python train.py --label_smoothing=0.05 --decoder_qk_norm=false --l1_shrink=0.03 --ema_decay=0.995
Rows from block 3 of the image encoder, named by matrix and row number. Rows with one number belong to one neuron. Each number is 128 + 32 x the weight over its row's rms, rounded and kept within 0 to 255. All counts start at 0.
# fc1: MLP up (encoder.blocks.3.mlp.fc1.weight, 1536x384), inputs 192-383
# fc2: MLP down (encoder.blocks.3.mlp.fc2.weight, 384x1536, transposed), outputs 192-383
fc1.448 [173  86  97  73 131 123 142 125  98 172  35 130 201 128 136 100 144 126 172 138 128 128 128 182 125 131 127 129 129 224 126 128 189 128 126 129 152 123 128 125 122 255 128 128  88 128 128 137 128 133 123 125 128 128 124 146 200 251  70 130 128 129 163 158 117 129 128 127 129 135 122 128 126 112   0 163 132 122 129 131 128 128 141 114 128 140 186 129 122 128 128 137 186 129 102 188 128 127 128 255 115 128  85 121 138 128 129 131 134 104  52 127  84 128  74 187 127 135 140 125 139 125  92 123  71 127 106   0 143 158 127 102 128 139 148 128 128 128 128 150 128 111 128 128 128 156 116 126 128 131 128 129  84 140 113 110 131 119  44 217 117 171 163 126 129 128 130 120 129 209  90 128 128 120 118 128 128 130  91 128 128  40 122  86 171 129 129  73 137 124 128 128]
fc2.448 [126 127 128  66 128 126 178 126 128 128 130 121 128   0 127 148 127 128 198 110 129 128 128 125 129 127 128 127 128 127  95 127 160 106 145 131   8 128 129 146  50 127 132 128 255 129 127 128 127 169 103 131 126 128 100 129 185 128 121 126 132 128 123 129 128 123 168 128 129 127 128 129 135 140 196 128 109 120 126 132 127 128 127 127 128 127 130 128 126 128 128 129 203 128  88 145 128 125 127 129 130 128 126  72 158 128 128 129 255 130 128 126  21 127 128 131 116 128 123 110 127 124 126 138 128 112   0 212 129 127 132 135 128 137 132 128 121 128 122 127 128 130 138 128 127 129 128 119 129 137 129 126 141 129 127  93 159 128 119  64 127 121 129 158 128 129 127 124 127 128  13 127 123 149 128 128 128 127 130 118 130 127 128 142 101 128 132 137 127 128 128 127]
fc1.449 [106 128 118 133 127 136 131  98 148 127  63 133 123 127 132  82 126 123 255 120 128 128 128 126 128 123 127 128 128 169  78 128 188 128 125 128 114 110 128 131  54 125 128 128 164 127 128 119 128 128 118 174 128 128 147 128 152 131 128 136 130 128 123 128 100 127 124 128 128 139 128 128 128 119 122 128 105 120 128 157 139 128 138 128 128  72 179 132 126 128 130 167 141 128 128  88 128 128 128 129 127 128  59 129 130 128 128 128 129 129 122 128  84 140 127 109 114 129 190 103 180 127 128  91 137 128 129   0 186 141 138 124 128 128 121 128 118 128 151 136 128 128 127 128 123 129 107 124 128 233 128 128   0 131  40 129 126 126 110 192 124 220 156 126 143 128 130  72 127 190 128 128 128 128 126 128 128 128   0 128 128  79 128  49 174 126 128  86 164 129 128 128]
fc2.449 [130 128 128 104 128 178 146   0 127 226 140 131 129 162 128 127 206 130 206 150 128 128 128 230 128 129 128 129 128 120 146 132 127 115 128 128 162 128 128 127 178 128 128 128 135 106 128 128 134 199 128 127 128 128  85 129   0 126 127 157 146 128 184 128 129 128 123 128 124 186 131 130 128 115   0  70 232 201 130 128 128 128 135  60 125 128 131 128 139 128 126 122 136 128 149 129 123  96 129 128 120 128 126 126 223 130 131 128 127 121 120 129 122 128 131  90 137 128 255 126 128  55  67 122 129 128 110 142 127  85 127 126 130 127 148 126 162 128 224 133 128 136 128 128 115 128 127  54 128 124 128 128  82 128 129 173 122 132 129 128 127 128 126 113 128 128 129 127 127 144 180 128 127 128 141 128 119 107 173 128  88 128 132 128 127 128 126 157 126 129 128 128]
fc1.453 [114 127 126 122 116 105 126 117 134 130 123 109 234 138 154  85 117 138 169 140 130 128 123 135 131 164 133  71  95 137 119 124 133 146 178  35 134  90 126 113 133 150 121 111 116 111 128 156 130 145 124 108 128  63 168 125 183 156 106 142 209 115 175 125 134  83 139 132 116  83  69 125 127 123 108 153  74 102 125 132 119 128 124  95  92 116 136 134 107 129 143 127 169 147 160 142 128 113 114 128 184 122 156 119 139 128 142 147 128 131 125 123 122 128  97 204 153 128 144 127 140  61 126 134 104 119 176 103 133 128 136 111 135 143 128 128 124 123 141 158 126 129 133 128 136 155 127 125 126 109 126 129 137 137  48 151 157 143  83 200 123 147 165 118 144 129 155 111 120 126  78 114 128  82  50  87 132 109  37 124 123 102 133  83 210 124 126 123 125 101 153 128]
fc2.453 [124 129 200 129 127 133 123 123 176 105 116  91 137 131 130  91  72 187 139 126 130 136 137 128 125 115 133 128 119 120 127 180 128 122 143 126 131 151 125 128 131  87 130 129 255 142 126 207 118 145 119 136 100 143 132 133 169  94 145  63 151 125 131 145 137 124  50 198 140 110 107 130 131 131 127 141 128  90 132 132 106 127  57 130 127 105 129 128  42 153 145 131 130 122  96 137 115 128  85 255 130 100 157 127 108 111 122 134 117 120 150 141  49 127 101 101 115  95 134 137 107 130 142 141 122 127 133 152 126 109 139 130 125 127  86 130 131 213 129 114 126 112 128 162 119 117 112 153 136 141 138 126 176 129 157  57 133 114 128 135 150  94 131 126  85 199 128   0 171 135 166 119 125 163 187 107 137 104 146 131 128 124 125  94 161 123 142 102 126 125 128  98]
fc1.454 [236 124 111  32 121 129 159 124 138 125   0 121 149 141 128  95 128 125 214 121 128 127 128 143 120 128 131 127 127 181  98 128 137 130 105 127 154 115 128 114 127 121 128 124 124 132 128 126 128 157 126 160 128 127 134 126 237 136 125 161 137 120 137 131 131 119 131  89 127 123 129 126 122 126 119 135 126 100 131 156 142 130 148 121 131 126 156 130 126 128 130 118 154 138 126 125 128 127 128 188 139 128 106 146 112 124 103 129 128 129 122 128  89 127 128 123 134 132 161 127 237 124 134 134 102 144 124  13 211 165 158 110 128 138 155 128 127 128 149 144 130 125 128 128 118 137 110 128 128 167 128 138 100 129   0 133 161 110 130 211 107 255 167 106 141 128 142  30 129 135 127 128 128 108 104 127 128 128  75 128 131  49 127  56 162 128 128 164 127 128 129 128]
fc2.454 [174 124 127   0 100 159 128 156 115 130 172 138 126 126 136 148 157 181  99  21 135 129 136  80 128 138 138 122 174 131 154 127 127  76 201 126 174 129 124 131 100 128 127 127 179 142 128 128 138 147 128 154 139 128 130 125  26 131 129 192  88 125 131 132 127 116 138 167 127 172 122 121 105 133 150 188 142 179 144 128 127 128 147 122 129 141 125 126 169 137 127 173 133 128 155  67 128 130 144 128 113 127 145 140 166 139 104 115  73 128 127 102 153 124 118 120 146 146 129 120 128 122 204 148 104 129  70  89 128 113 118 118 128 146 255 138 139 128 137 149 129 125 111 128 126 105 127 152 128 124 132 108  65 120 123 148 132 129 150 125 136 128 125 126 126 118 151 114 153 140 170 128 142 119 126 128 129 181 133 137 130 133 146  92 123 128 128 140 122 126 124 128]
fc1.455 [130 125 128 120 129 128 153 123 129 131  83  66 129 128 128 133 128 126 135 166 128 128 128 128 126 133 128 128 119 184 127 128 137 128 128 128 131 127 128 114 130 130 128 128 130 128 128 126 128 123   0 126 128 132 132 128 157 215  95 129 133 128 133 128 127 128 151 109 128 131 128 128 128 143 120 128 135 127 128 128 127 128 130 128 128  48 137 128 119 128 128 119 131 128 127 125 128 128 128 126 194 128 122 129  99 129 128 128 128 128 124 128 107 128 128 128 129 129 131 123 129 128  15 127 126 104 128   0 136 128 138 124 128 128 125 128 128 128 128 130 128 128 128 128 128 113 118 127 129 255 129 129 123 128 152 128 128 128  92 255  76 130 168 127 128 128 129   0 130 131 144 128 128 127   0 128 128 128  33 128 128  75 128 126 140 128 128 121 130 128 128 128]
fc2.455 [121 130 135 156 131 157 129 125 125 117 125 139 128 123 128 129 114 136 125 137 124 128 130 129 128 136 133 128 123 141 144 119 128 130   0 136 129 129 128 129 131 128 110 128 118 144 128 133 133 114 129 131 128 127 137 128 111 126 127 121 178 138 137 128 126 128 132 134 128 128 126 128 128 103 140 125 131 128 126 128 125 128 118 128 128 125 148 130 126 129 129 114 129 128 130 174 127 130 129 136 133 127 150 148 214 125 139 127 150 130 128 128 111 128 128 127 158 129 124 221 127 128 166 106 130 116 103  46 129 142 129 130 128 127 128 130 129 132 121 108 128  99 129 130 133 132 126 126 128 131 128 137 117 128 130 128 123 126 129 112 128 126 125  73 128 129 133 125 128 127 129 129 129 118 138 127 116 118 118 128 129 127 127 128 129 128 127 159 156 126 129 128]
fc1.458 [128 128 109  79 128 126 140 127 128 135  88 126 132 133 129  25 133 121 244 121 128 128 128 191 116 134 128 127 126 255  75 128 160 128 128 128 148 128 128 127   0 146 128 128 128 128 128 124 128 129 124 136 128 128 151 128 228 157 128 130 128 128 194 128 128 129 135 127 128 130 129 128 128 161  78 129 128 132 128 125 128 128 129 129 128  83 157 128 115 128 128 119 128 128 128  21 128 129 128 135 138 128  98 156 125 128 128 128 128  40 126 128  36 129 128 128 129 135 150 119 134 128 127 123 122 128 128   0 186 118 128 126 128 128 129 128 128 128 144 186 128 128 127 128 128 128 128 128 128 139 128 128  30 129  72 128 128 127 183 227  22 170 152 124 129 128 129   7 129 129 121 128 128 116 128 128 128 128  35 128 128   0 125 122 189 128 128 185 145 128 128 128]
fc2.458 [137 122 128 104 128 115 128 128 127 126 104  85 127  53 108 128  97  73 119 135 128 128 128 119 129 128 128 127 142 121 127 131 128 120 129 128 108 127 128 128   6 127 126 128 131 111 128 127 129 178 131  81 128 128 125 128 143 125 128 102 112 128 119 128 127 128 128 128 127 124 131 129 129 246 255 140  50   0 127 128 133 128 128 129 128 128 128 128 121 128 128 141 128 128 130 128 128 126 128 128 120 128 185   0 129 128 128 128 128 128 128 130 105 129 128 122 128 128 129 138 128 130   0 148 127 130 129 123 128 130 127 128 128 124 123 114 128 128 138 128 129 129 128 128 132 123 128 146 128 128 128 128 127 127 129 102 128 128  78 128 128 128 127 137 128 128 127 128 128 127   0 131 128 128 194 128 128 155 127 128 122 128 128 130 127 128 128 125 131 129 127 127]
fc1.459 [128 128 123  70 133 123 133 128 128 133   0 133 128 126 131 118 128 128 128 128 128 128 127 129 128 134 121 124 127 150 125 128 148 129 128 128 128 116 128 129 126 122 128 131 103 129 128 120 127 141 120 128 128 124 126 131 142 146 120 128 148 120 138 121   0 130 146 110 127 127 129 126 121 128 126 137 126 125 127 139 127 128 131 128 128 126 146 129 121 128 131  69 127 135 126 132 128 128 128 132 127 128 125 128 129 125 131 126 129 150 128 127 126 123 112 137 140 128 131 128 145 128 127 125  85 128 129  67 154 120 125 125 125 129 128 128 125 128 136 141 120 125 120 128 122 121 122 127 133 130 130 128 123 131 129 128 124 130 128 130 126 131 157 115 130 129 126  74 121 134 128 129 128 128 133 129 128 133 125 128 139   0 128 123 125 128 134 131 132 129 129 128]
fc2.459 [128 129 117 130 127 128 141 139 127 129 125 101 127 123 129 128 129 142 130 125 117 128 126 124 128 118 128  96 127 129 117 128 130 128 133 128 128 127 128 137 108 126 129 140 122 129 131 129 124 133 118 128 128 128 128 128 140 130 129 123 129 128 124 128 117 133 137 123 128 127 114 128 126 130 131 168 122 128 128 130 128 119 131 130 128 133 123 131 128 128 129 127 128 127 129 133 130 128 125 129 239 129 121 134 127 117 128 129 116 116 131 146  93 128 128 130 128 134 129 130 128 125 131 133 192 128 128 134 117 128 133 127 124 140 128 128 123 128 126  52 124 120 128 128 111 123 125 127 128 115 128 126 125 128 128 127 151 121 128 130 127 128 127 118 128 110 119 123 128 123 123 109 128 126 133 127 131 126 132 128 128 128 129 113  65 128 128 134 132 129 128 128]
fc1.465 [118 127 118 124 125 126 248 124 125 178   0  77 255 114 146  85 120 131 167 134 128 128 128 138 128 154 124 127  97 193 125 128 130 128 121 125 132 123 128 126 139 132 128 128 131 128 128 128 128 133   8 132 128 129 127 128 202 211 121 129 129 134 129 129 129 130 182 130 128 128  32 128 129 138 117 127   0 111 129 130 130 128 128 129 128 123 203 128  98 128 129 125 127 128 132 110 128 127 128 131 140 128 125 103 129 127 131 128 129 132 128 127  79 128 123 128 127 125 114  60 126 130 120 128 114 124 111  62 231  54 219 119 128 128 111 128 128 127 124 255 128 128 128 128 130 125 102 126 129 138 128 128  75 132 111 129 110 161   2 218  88 145 216  93 214 128 130   7 132 123 109 127 128  57 128 128 128 128 103 128 127  62 128  81 183 136 124 129 194 128 128 128]
fc2.465 [124 128 128  67 129 255 133 124 126 133 141 128 129 130 123 150 129 149 117 126 128 129 128 131 128 128 128 126 196 131 140 128 122 130 122 126 144 128 126 129 137 128 132 128 133 143 128 131 131 115 127 123 128 128 121 129   0 130 124 132 129 131 125 128 128 127 128 144 128 129 126 126 132 119 114 128 127 126 128 128 122 128 123 127 128 128 130 126 128 128 127 128 131 128 110 120 128 124 129 128 149 128 126 128 127 128 128 126 126 127 128 128 146 128 127 127 127 131 147 121 128 142 123 128 127 128 135 121 128 132 121 128 128 130 192 128 129 128 183 107 128 121 127 128 127 128 125 126 128 128 128 129 126 128 129 127 123 128 156 129 126 128 127 117 128 128 128 106 130 128 135 126 129 131 104 127 123 113 130 128 130 128 128 125 131 128 131 133 117 125 123 128]
fc1.467 [123 127 121  90 126 106 158 115 129 187  50 123 174 128 128   0 127  96 209 178 128 128 128 188  49 141 127 128 124 171  41 130 171 128 125 119  82  86 128 126 123 124 128 128 149 128 128  99 128 133 130 135 128 127 138 115 214 138 132 154 129 128  91 119 102 129 129 108 129 135 119 128 127 148 102 132 105  76 128 155 130 128 161 129 128  72 168 129 116 128 128 123  96 128 129 172 128 126 128 149 108 128 105 111 116 128 129 129 138 101  83 128  69 129 128 111 124 165 127  84 175  60  98 128 117 129 130   7 167  44 179  49 128 114 134 128 128 128 160 166 127 132 121 128 119 125 128 125 132 161 128 129 132 129 117 128 166  80 135 180  65 175 163 126 177 128 131  39 127 180  75 129 128 128  62 128 128 128  60 128 142  53 127  56 135  92 127 180 127 122 128 128]
fc2.467 [123 171 128 148 126 154 128 165 125 139 184 128 128 235 128  78 175 132 103  53 127 128 122 213 129 124 128 143 128 163 132 122  99 124 210 128 169 130 128 128 255 128 178 128 135 134 128 127 126  82 154 133 122 130 166 128   0 174 128 145 138 128 208 131 128 128 130 132 128 131 128 135 138 118   0  29 168 169 114 129 125 128 125  60 128 144 163 127 130 128 128 124  86 129 196 123 127 127 128 129  72 129 112 211 121 128  98 128  56 128 128  98 153 126 127  96 244 126 136 118 128 135 140 133 170 127 139  22 128  95 130 126 127 108 136  78 127 128 164 129 128 128 103 128 128 135 129 131 129 118 129 139  40 132 126 146 114 156  88 128 103 128 129 197 129 126 128 159  97 128 192 130 130 111 128 128 128  48 124 128 122 128 140 128 139 128 130 125 134 113 130 127]
fc1.468 [211 128 124 127 128 130 132 127 128 129  29 123 204 132 132  83 129 119 211 117 128 128 128 129 127 129 128 123 128 155 120 128 139 128 129 128 106 128 128 129  30 127 128 128 119 128 128 138 128 135 126 130 128 130 160 128 181 129 171 130 128 128  93 128  78 129 137 173 128 129 119 128 128 222 127 130 126 152 128 137 128 128 131 129 128 123 132 128 119 128 128 120 145 128 128 152 128 127 128 182 145 128 127 127 128 128 122 128 128 133 127 128  67 128 130 132 133 128 209  85 129 127 181 122 125 121 128   0 224   2 234 105 128 128 129 128 128 128 134 188 127 128 127 128 128 118 128 125 129 155 128 128 117 130 130 128 128 128 128 247 104 255 164  87 133 128 128  49 128 134 121 128 128 129 128 128 128 128  13 128 128  54 128  59   0 128 128 136 196 128 128 128]
fc2.468 [133 124 128 124 140 128 127 122 127 123 128 195 136  60 122 123 122 143  80 107 128 129 128 131 128 130 125 129 130 131   0 132 128 131 255 131 129 128 128 131 138 128 128 127 129 129 128 128 127 255 143 157 128 128 128 129 160 129 124 180 182 128   0 128 128 128 128 128 129 129 128 128 128 137 129 132 127  99 128 129 133 128 118 121 127 131 133 129 130 126 128 129 120 128 144 109 128 120 128 125 128 128 128 130 136 128 128 127 158 128 128 128 143 128 132 155 128 128 128 128 128 128 141 122 131 126 114 115 128 145 128 128 128 124 129 128 129 128 123 124 128 128 124 130 117 128 128 129 129 103 128 131 127 128 125 129 128 132  80 126 122 128 131 174 130 128 121 142 126 129 128 128 128 148 128 124 127 113 136 129 127 131 128 128 127 128 126 181 128 128 132 128]
fc1.469 [205 128 127   0 126  34 111 126 129 117 126  97 134 129 129 126 116 124 129 102 127 111 122 130 114 123 129 130 128 138 190 127 150 134  53 171 133 122 124  99 131 119 139 128 142 130 128 115 115  62 118 125 130 102 130 130 131 148 126 128 134 120 142 128 111 123 123 155  93 127 127 129 124 111  66 128 131 126 133 171 111 130 145 128 141 119 192 128 129 123 130 126 132 129 122 145 126 120 123 132 133 124 131 133 128 127 143 133 147 132 106 130 126 128 147 138 108 134 127 122 156 124 139 160 122 125 130 125 130   0 140 103 135 135 120 129 134 109 148 130 128  25 126 130  96 127  42 133 128 141 127 149  23 129  96 128 170 123 134 135 109 132 135 138 133 122 124 126 139 129 145 164 123 128  24 129 108 128  58 127 190 128  93  56 135 138 188 129  50 118 117 128]
fc2.469 [122 137 126 178 126   0 101 133 210 136  84 128 127 128 122 114 130 136 128 127 126 126 127 132 128 109 131 127 127 140 128 123 127 124 174 126 129 133 132 124  68 121 131 150  55 124 138 127 124 134 129 123 129 132 193 121 129 126 128 123 103 131 129 132 133 125 161 134 130 134 127 128 128 141 128 128 129 130 120 130 120 123 126 132 127 129  53 130 130 153 131 128  70 105 137 129 127 128  97 134 129 134 127 182  34  98  97 127 129 128 129  98  50 126 107 125 207 132 128 126 124 131 127 133 138 148 151 126 130  89 130 130 105 131 117 118 100 125 131 124 141 163 126 112 134 128 128 185 127 126 131 141 128 128 129 131 166 125 121 141 107 131 124 118 125 145 130 156 131 107 128 134 129  50 133 128 159 126 226 127 128 122 193 118 128 128 144  41 151 119 128 110]
fc1.471 [128 128 128 134 128 128 128 129 128 165 109 128 128 128 128  50 143 128 131 124 128 128 128 128 125 128 130 128 128 128 129 128 132 128 128 124 128 124 128 128 107 126 128 128 128 128 128 104 128 117 124 119 128 125 127 128 131 131 134 127 128 127 128 128 128 128 128 128 128 128 128 128 128 127 128 128 128 128 129 124 128 128 129 128 128 132 129 129 128 128 128 128 128 128 128 131 128 127 128 128 128 128 139 128 128 128 122 128 124 129 128 128 128 128 128 129 125 158 128 128 129 128 107 127 123 128 128   0 128 126 129 127 128 128 128 128 128 128 128 129 128 127 128 128 128 128 127 128 128 147 128 128  69 128 125 128 128 130 129 128 121 143 130 127 128 128 128 123 126 127 127 128 128 128 125 128 128 128  38 128 129 108 128 127 128 120 128 132 135 128 128 128]
fc2.471 [132 152 128 128 128 128 137  99 128 130 128 159 117 128 128 128 140 130 150 128 128 128 128 128 128 128 178 112 128 128 128 128 127 128 128 135 129 125 136 128 128 126 135 128 132 128 128 128 128 128 129 128 150 128 120 126 132 128 137  35 122 128 129 125 128 136 128 128 128 128 127 131 128 121 128 129 133 138 132 128 129 128 128 128 128 130 128 128 127 128 128  86 126 127 127 126 128 132 128 128 137 128 128 134 129 128 127 128 105 128 126 128 127 128 128 128 133 133 183 128 117 127 128  91 155 128 128 144 128 136 128 113 129 128 128 116 121 127 128  19 126 128 126 123 128 128 128 128 112 119 128 128 128 128 207 120 126 128 143 139 117 133 128  64 128 128 112 127 192 128 128 126 128 111 130 129 128 140 147 129 136 115 128 128 133 117 128 128 128 137 125 128]
fc1.472 [133 128 106 127 125  10 172 118  96 130 122 240   0 128 128 128 124 128 127 129 128 128 128 128 122 133 129 128 128 129 126 129 185 128 127 128 128 128 128 128 128 127 128 132 129 128 128 162 128 126 127 128 128 128 128 128 255 128 128 128 135 128 129 128 127 125 130 128 129 128 128 128 129 128 128 128 128 127 126 129 128 128 126 128 127 158 128 132 128 128 128 127 155 131 126 128 128 128 128 128 128 127 128 128 128  94 128 128 128 128 126 128 128 103 128 130 130 144 128  97 129 124 128 128 128 128 255 127 131 108 128 128 128 128 128 128 128 128 128 128 127 128 116 129 127 121 128 127 128 128 127 142 128 128 128 128 127 123 129 133   0 128 129 127 128 124 128 128 128 128 160 110 128 128 128 128 128 125 127 128 128 130 128 130 128 128 128 128 128 186 128 128]
fc2.472 [128 128 128 128 128 125 128 128 128 126 128 129 126 128 130 128 128 128 128 130 128 128 128 128 128 128 128 127 128 128 128 128 128 128 116 128 128 128 129 128 128 127 130 128  71 128 128 128 128 128 128 128 129 128 128 127 225 128 128 103 128 129 128 128 128 128 130 128 128 126 128 128 128 128 128 255 128 128 128 128 128 128 128 128 128 134 128 128 113 128 128 113 128 128   0 128 128 128 128 128 128 128 128 128  96 128 128 128 128 128 126 128 100 128 128 128 159 128 128 128 128 128 128 128 224 128 224 128 128 128 128 128 128 128 128 128 102 128 128 116 128 128 128  54 128 128 128 139 122 128 128 128 128 128 135  66 128 128 128 131 128 131 128 114 128 128 128  89 138 104 128 128 128 127 134 128 129 128 140 128 128 128 131 129 129 128 128 128 129 135 127 128]
fc1.474 [108 128 128  84 126 132 135 112 125 227  16 133  48 112 130   0 130 108 153 146 128 128 128 175 104 129 116 128 123 198  33 129 149 128 136 135  92 120 128  80 120 116 128 128 194 128 128 119 128 181 139 126 128 135 111 131 195 168 128 139 128 128 109 118 128 125 134 133 121 143 112 128 135  94 118 147  84 107 118 183 142 128 138 123 129  76 132 129 127 128 128 121 112 127 128 139 128 131 128 131 129 128 116 105 115 129 107 128  73 119 128 128  80 129 128 142 135 123 223 102 141 133 113  85 124 104 143  97 158 128 156 109 128 129  88 128 128 128 132 130 128 131 126 128 118 130  86 124 129 218 127 119 111 128 111 128 130 126  82 193  31 130 192 128 160 128 157  10 140 119 124 128 128 117 101 127 128 128  50 128 131 107 128 111 138 112 134 216 164 138 128 128]
fc2.474 [131 132 127 220 126 119 116  14 112 150  97 150 127 123 109  87 132 129   8 236 128 129 130 255 124 131 129 113 132 108 221 128 120 126 138 121 124 128 127 127 168 128 117 129 205 132 128 130 127 100 127   0 127 128 113 127 166 134 128 143 114 129 128 128 128 127 128 138 127 132 131 134 133 148  55 129 116  98 126 126 126 128 127 139 129 127 109 127 127 132 123 148 113 129 176 128 129 127 129 125 133 128  80   0 128 133 131 132 114 129 123 126 123 128 123 124  85 127 174 193 128 131   0 109 143 132 129  59 129 130 123 151 129 131  77 142 124 128 249 131 128  76 127 128 133 125 128 126 128  86 128 128 127 128 137 150  83 126 122 137 126 130 142 135 128 128 136 130 131 129 115 144 129 130 168 127 128 112 119 123 124 128 128 128 148 128 128 133  72 109 136 129]
fc1.476 [126 126 115  76 118 102 155 123 120 122  79 100 141 130 135 155 149 116 170 168 128 125 127 109 105 123 125 119  94 255  59 121 159 127 124 123 131 103 128 100  83 163 129 127 129 129 128 138 131 125  91  70 128 126 150 128 187 214  82 150 130 133 186 133  96 108 147  91 118 132 141 124 123 123  81 138 177 132 134 156 146 128 149 109 131  62 177 141 126 129 130 115 126 140 129 118 128 142 128 121 144 127 127 178 160 128 137 128 133 105 125 127 158 133 138 162 134 143 146  72 133 104 119 135 167 172 144   0 149 182 149  73 128 125  74 128 132 106 125 175 119 145 136 128  87 105 101 127 136 114 130 135 107 139 134 134 135 148 108 197 128 148 158  98 162 127 147  61 129 175  84 132 128 101 187 117 121 129  92 125 136  75 116 107 173 136 118  83 156 128 130 128]
fc2.476 [169 128 141  70  90 146 116 180 118  87 140 194 156 124 105 103 130 137 143  94 139 114 149 109 110  94  98 125  72 160 166 125 138 138  88 123 158 140 137 106  93 126 185 138 146 168 129  98 124  95 124 132 111 131 104 129  84 137 151  85 127 135  78 128 124 123 154 129 103 136 119 123 127 152 123 103 130 229 136 132 136 132 122 125 177 152 156 114 127 122 143 187 178 114 136  72 128 129 112 119 125 126 133 198  42 151 134 136 131 104 139 119 161 117  81 130 125  67 133 164 133 151 255 140  91 129 101 175 134 131 162  91 126 125 180  98 111 129 103 159 135  65 128 127  95 150 118 141 137 109 136 129 140 159 173 161 149 114 112  93 138 117 135 109 133 122 127 146 118  97 124 123 173 146  89 112 126 142  21  81 130 123 116 136 101 144 146  54 133 142 104 127]
fc1.477 [129 126 105  93 147 128 142  96 131 134  20 116 136 109 152 193  85  94 230  79 128 128 128 132  61 130 127  88 140 148 113 128 191 128 133 127 149 128 128 120  63  83 129 128 241 128 128  98 128 161 119 115 128 174 130 129 201 141 152 130 128 128 114 145 122 139 156 110 128 127  69 128 128 129  74 161 116  52 128 172 128 128 170  88 128  55 189 127  97 128 125 128 197 128 129 126 128 110 128 205 124 128 145 122 198 128 139 128 128  98 126 127  29 127 128 151 138 128 165 126 202 134  73  92 125 127 129  12 186 122 213 124 127 128 125 128 130 108 125 137 128 126 104 128 126 128 129 128 128 128 128 128 167 169  75 124 143 125 134 215 124 175 187  83 122 128 150  58 130 131 121 132 128 127  36 127 128 122  65 128 130  86 128  67 123 128 129 202 185 128 128 128]
fc2.477 [132 190 128  47 128 128 163   0 124 216 129 230 128 133 126 128 254 120  42 132 128 128 138 194 129 129 128 126 127 128 130 127 173  76 226 133  53 127 128 128 122 128 127 128 227  71 126 126 182 200 133  62 129 128 142 127  43 139 127 238 123 121 210 130 132 146 129  99  92 172 129 130 112 129  46 114 128 227 129 133 143 134 129 122 129 130 139 125 128 126 128 126 120 130 208 140 129 109 127 150  45 131  87 122 198 128 128 128 129 128 127 123 109 128 127 124 128 142  66 134 125 125 122 226 175 127  49 118 128 128  82 128 129  95 158 121 131 129 144 126 131  99 127 128 128 128 144 126 133 121 127 128 120 128 136 206 128 129  55 129  67 124 141 128 128 120 128 138 105 138 127 153 123 122 150 132 128 133 124 127 112 111 184 190 127 132 127 127 134 129 132 133]
fc1.478 [159 126 125  11  88 128 186 127 128 140  59 131 193 118 133 126 146 124 159 100 128 128 128 128 100 127 131 111 123 221 101 128 150 131 133 101  86  58 126 108 165 109 129 128 195 130 128  97 128 248 131 141 128 141 135 126 254 149 126 134 150 127 142 128 144 131 125  85 125 123 168 124 117  47 126 131 127 129 127 134 145 128 149 131 128  97 141 128 108 128 134 106 151 112 135 199 128 121 128 129 118 128  69 194 123 134 135 130 142 122 126 121 102 125 115  94 126 127 169 113 152   0 107 104 127 143  92  78 153 168 136 111 126 119 140 128 128 126 135 130 128 147 127 128 129 155 128 116 133 189 128 129 109 128  22 125 131  99  86 219  99 139 218 118 131 128 171  76 103 168 119 141 128 115 101 119 128 123  70 128 134  85 121 125 192  91 128 125 134 127 128 128]
fc2.478 [164 130 128 160 123 103 128  64 127 110 105 112 174 124 153 244 108 130 120 116 116 156 128 111 120 130 126 129 145  65 209 130  92  81 134 128 216 128 149 153 172 123 127 104  51  71 123 126 128 129 127 134 151 128 124 113 168 118 128 141  85 120 169 131 128 130 115 110 122 147  99 128 124 139 163 115 136 135 115 130 134 124 127 126 128 126 128 139 134 124 138 150   0 128 158 132 113 128 104 137 127 129 169  18 220 126 123 140 111 168 128 128 113 128 167 166 176 137 128 205 128 126  87 146 128 104 150 101 128 165 119 113 153 121  64 125 131 127  51 128 126 121 127 135 127 153 133 130 128 134 127 202 120 116 135 171 105 178 128 173 131 139 129 127 118 149 123 129 125 131 129 159  92 126 123 125 158 132 161 128 128 134 131 157 137 116 110 129 145 116 137 128]
fc1.479 [174 128 128  68 128 128 128 128 128 128 132 147 128 128 128 128 130 128 128 126 128 128 128 128 122 116 128 128 128 128 129 128 132 128  92 127 128 128 128 130 128 130 128 128 128 128 128 126 128 139 122 128 128 128 128 128 131 136 128 128 101 128 129 128 134 139 128 128 129 128 128 128 126 133 128 128 128 128 128 128 128 128 131 128 123 129 128 128 126 128 128 128 128 128 128 128 128 128 128 128 128 128 128 128 128 127 129 128 124 128 127 127 128 128 128 128 131 132 128 128 128 128 127 128 126 128 128 126 128   0 128 128 128 128 128 128 128 128 128 128 128 128 128 128 128 128 128 128 128 255 127 128 127 128 116 128 128  79 128 128   0 129 130 127 128 121 128 127 128 124 131 128 128 128 128 128 126 128 102 128 128 104 128 128 128 127 128 128 128 128 128 128]
fc2.479 [128 146 127 129 128 128 130 126 128 129 128 132 126 128 128 127 173 128 128 128 128 128 128 128 128 128 134 126 128 128 128 128 128 128 128 129 131 128 129 127 128 128 129 128 123 128 128 128 128 128 128 129 131 128 129 128 127 128 130 116   0 128 129 127 128 129 128 128 128 128 130 128 128 127 128 127 128 130 128 128 128 128 128 128 128 127 128 128 122 128 128  67 128 130 126 124 128 129 128 128 129 128 128 130 131 128 129 128 141 128 128 128 128 128 128 128 130 128 130 128 127 127 129 122 134 128 157 129 128 131 128 127 128 128 127 126 127 127 128   0 128 128 128 127 128 128 128 128 124 127 129 128 128 128 147 127 128 128 128 130 126 132 128  82 128 128 128 128 139 128 128 127 128 124 128 128 128 133 132 128 133 126 128 128 224 124 128 128 129 130 127 126]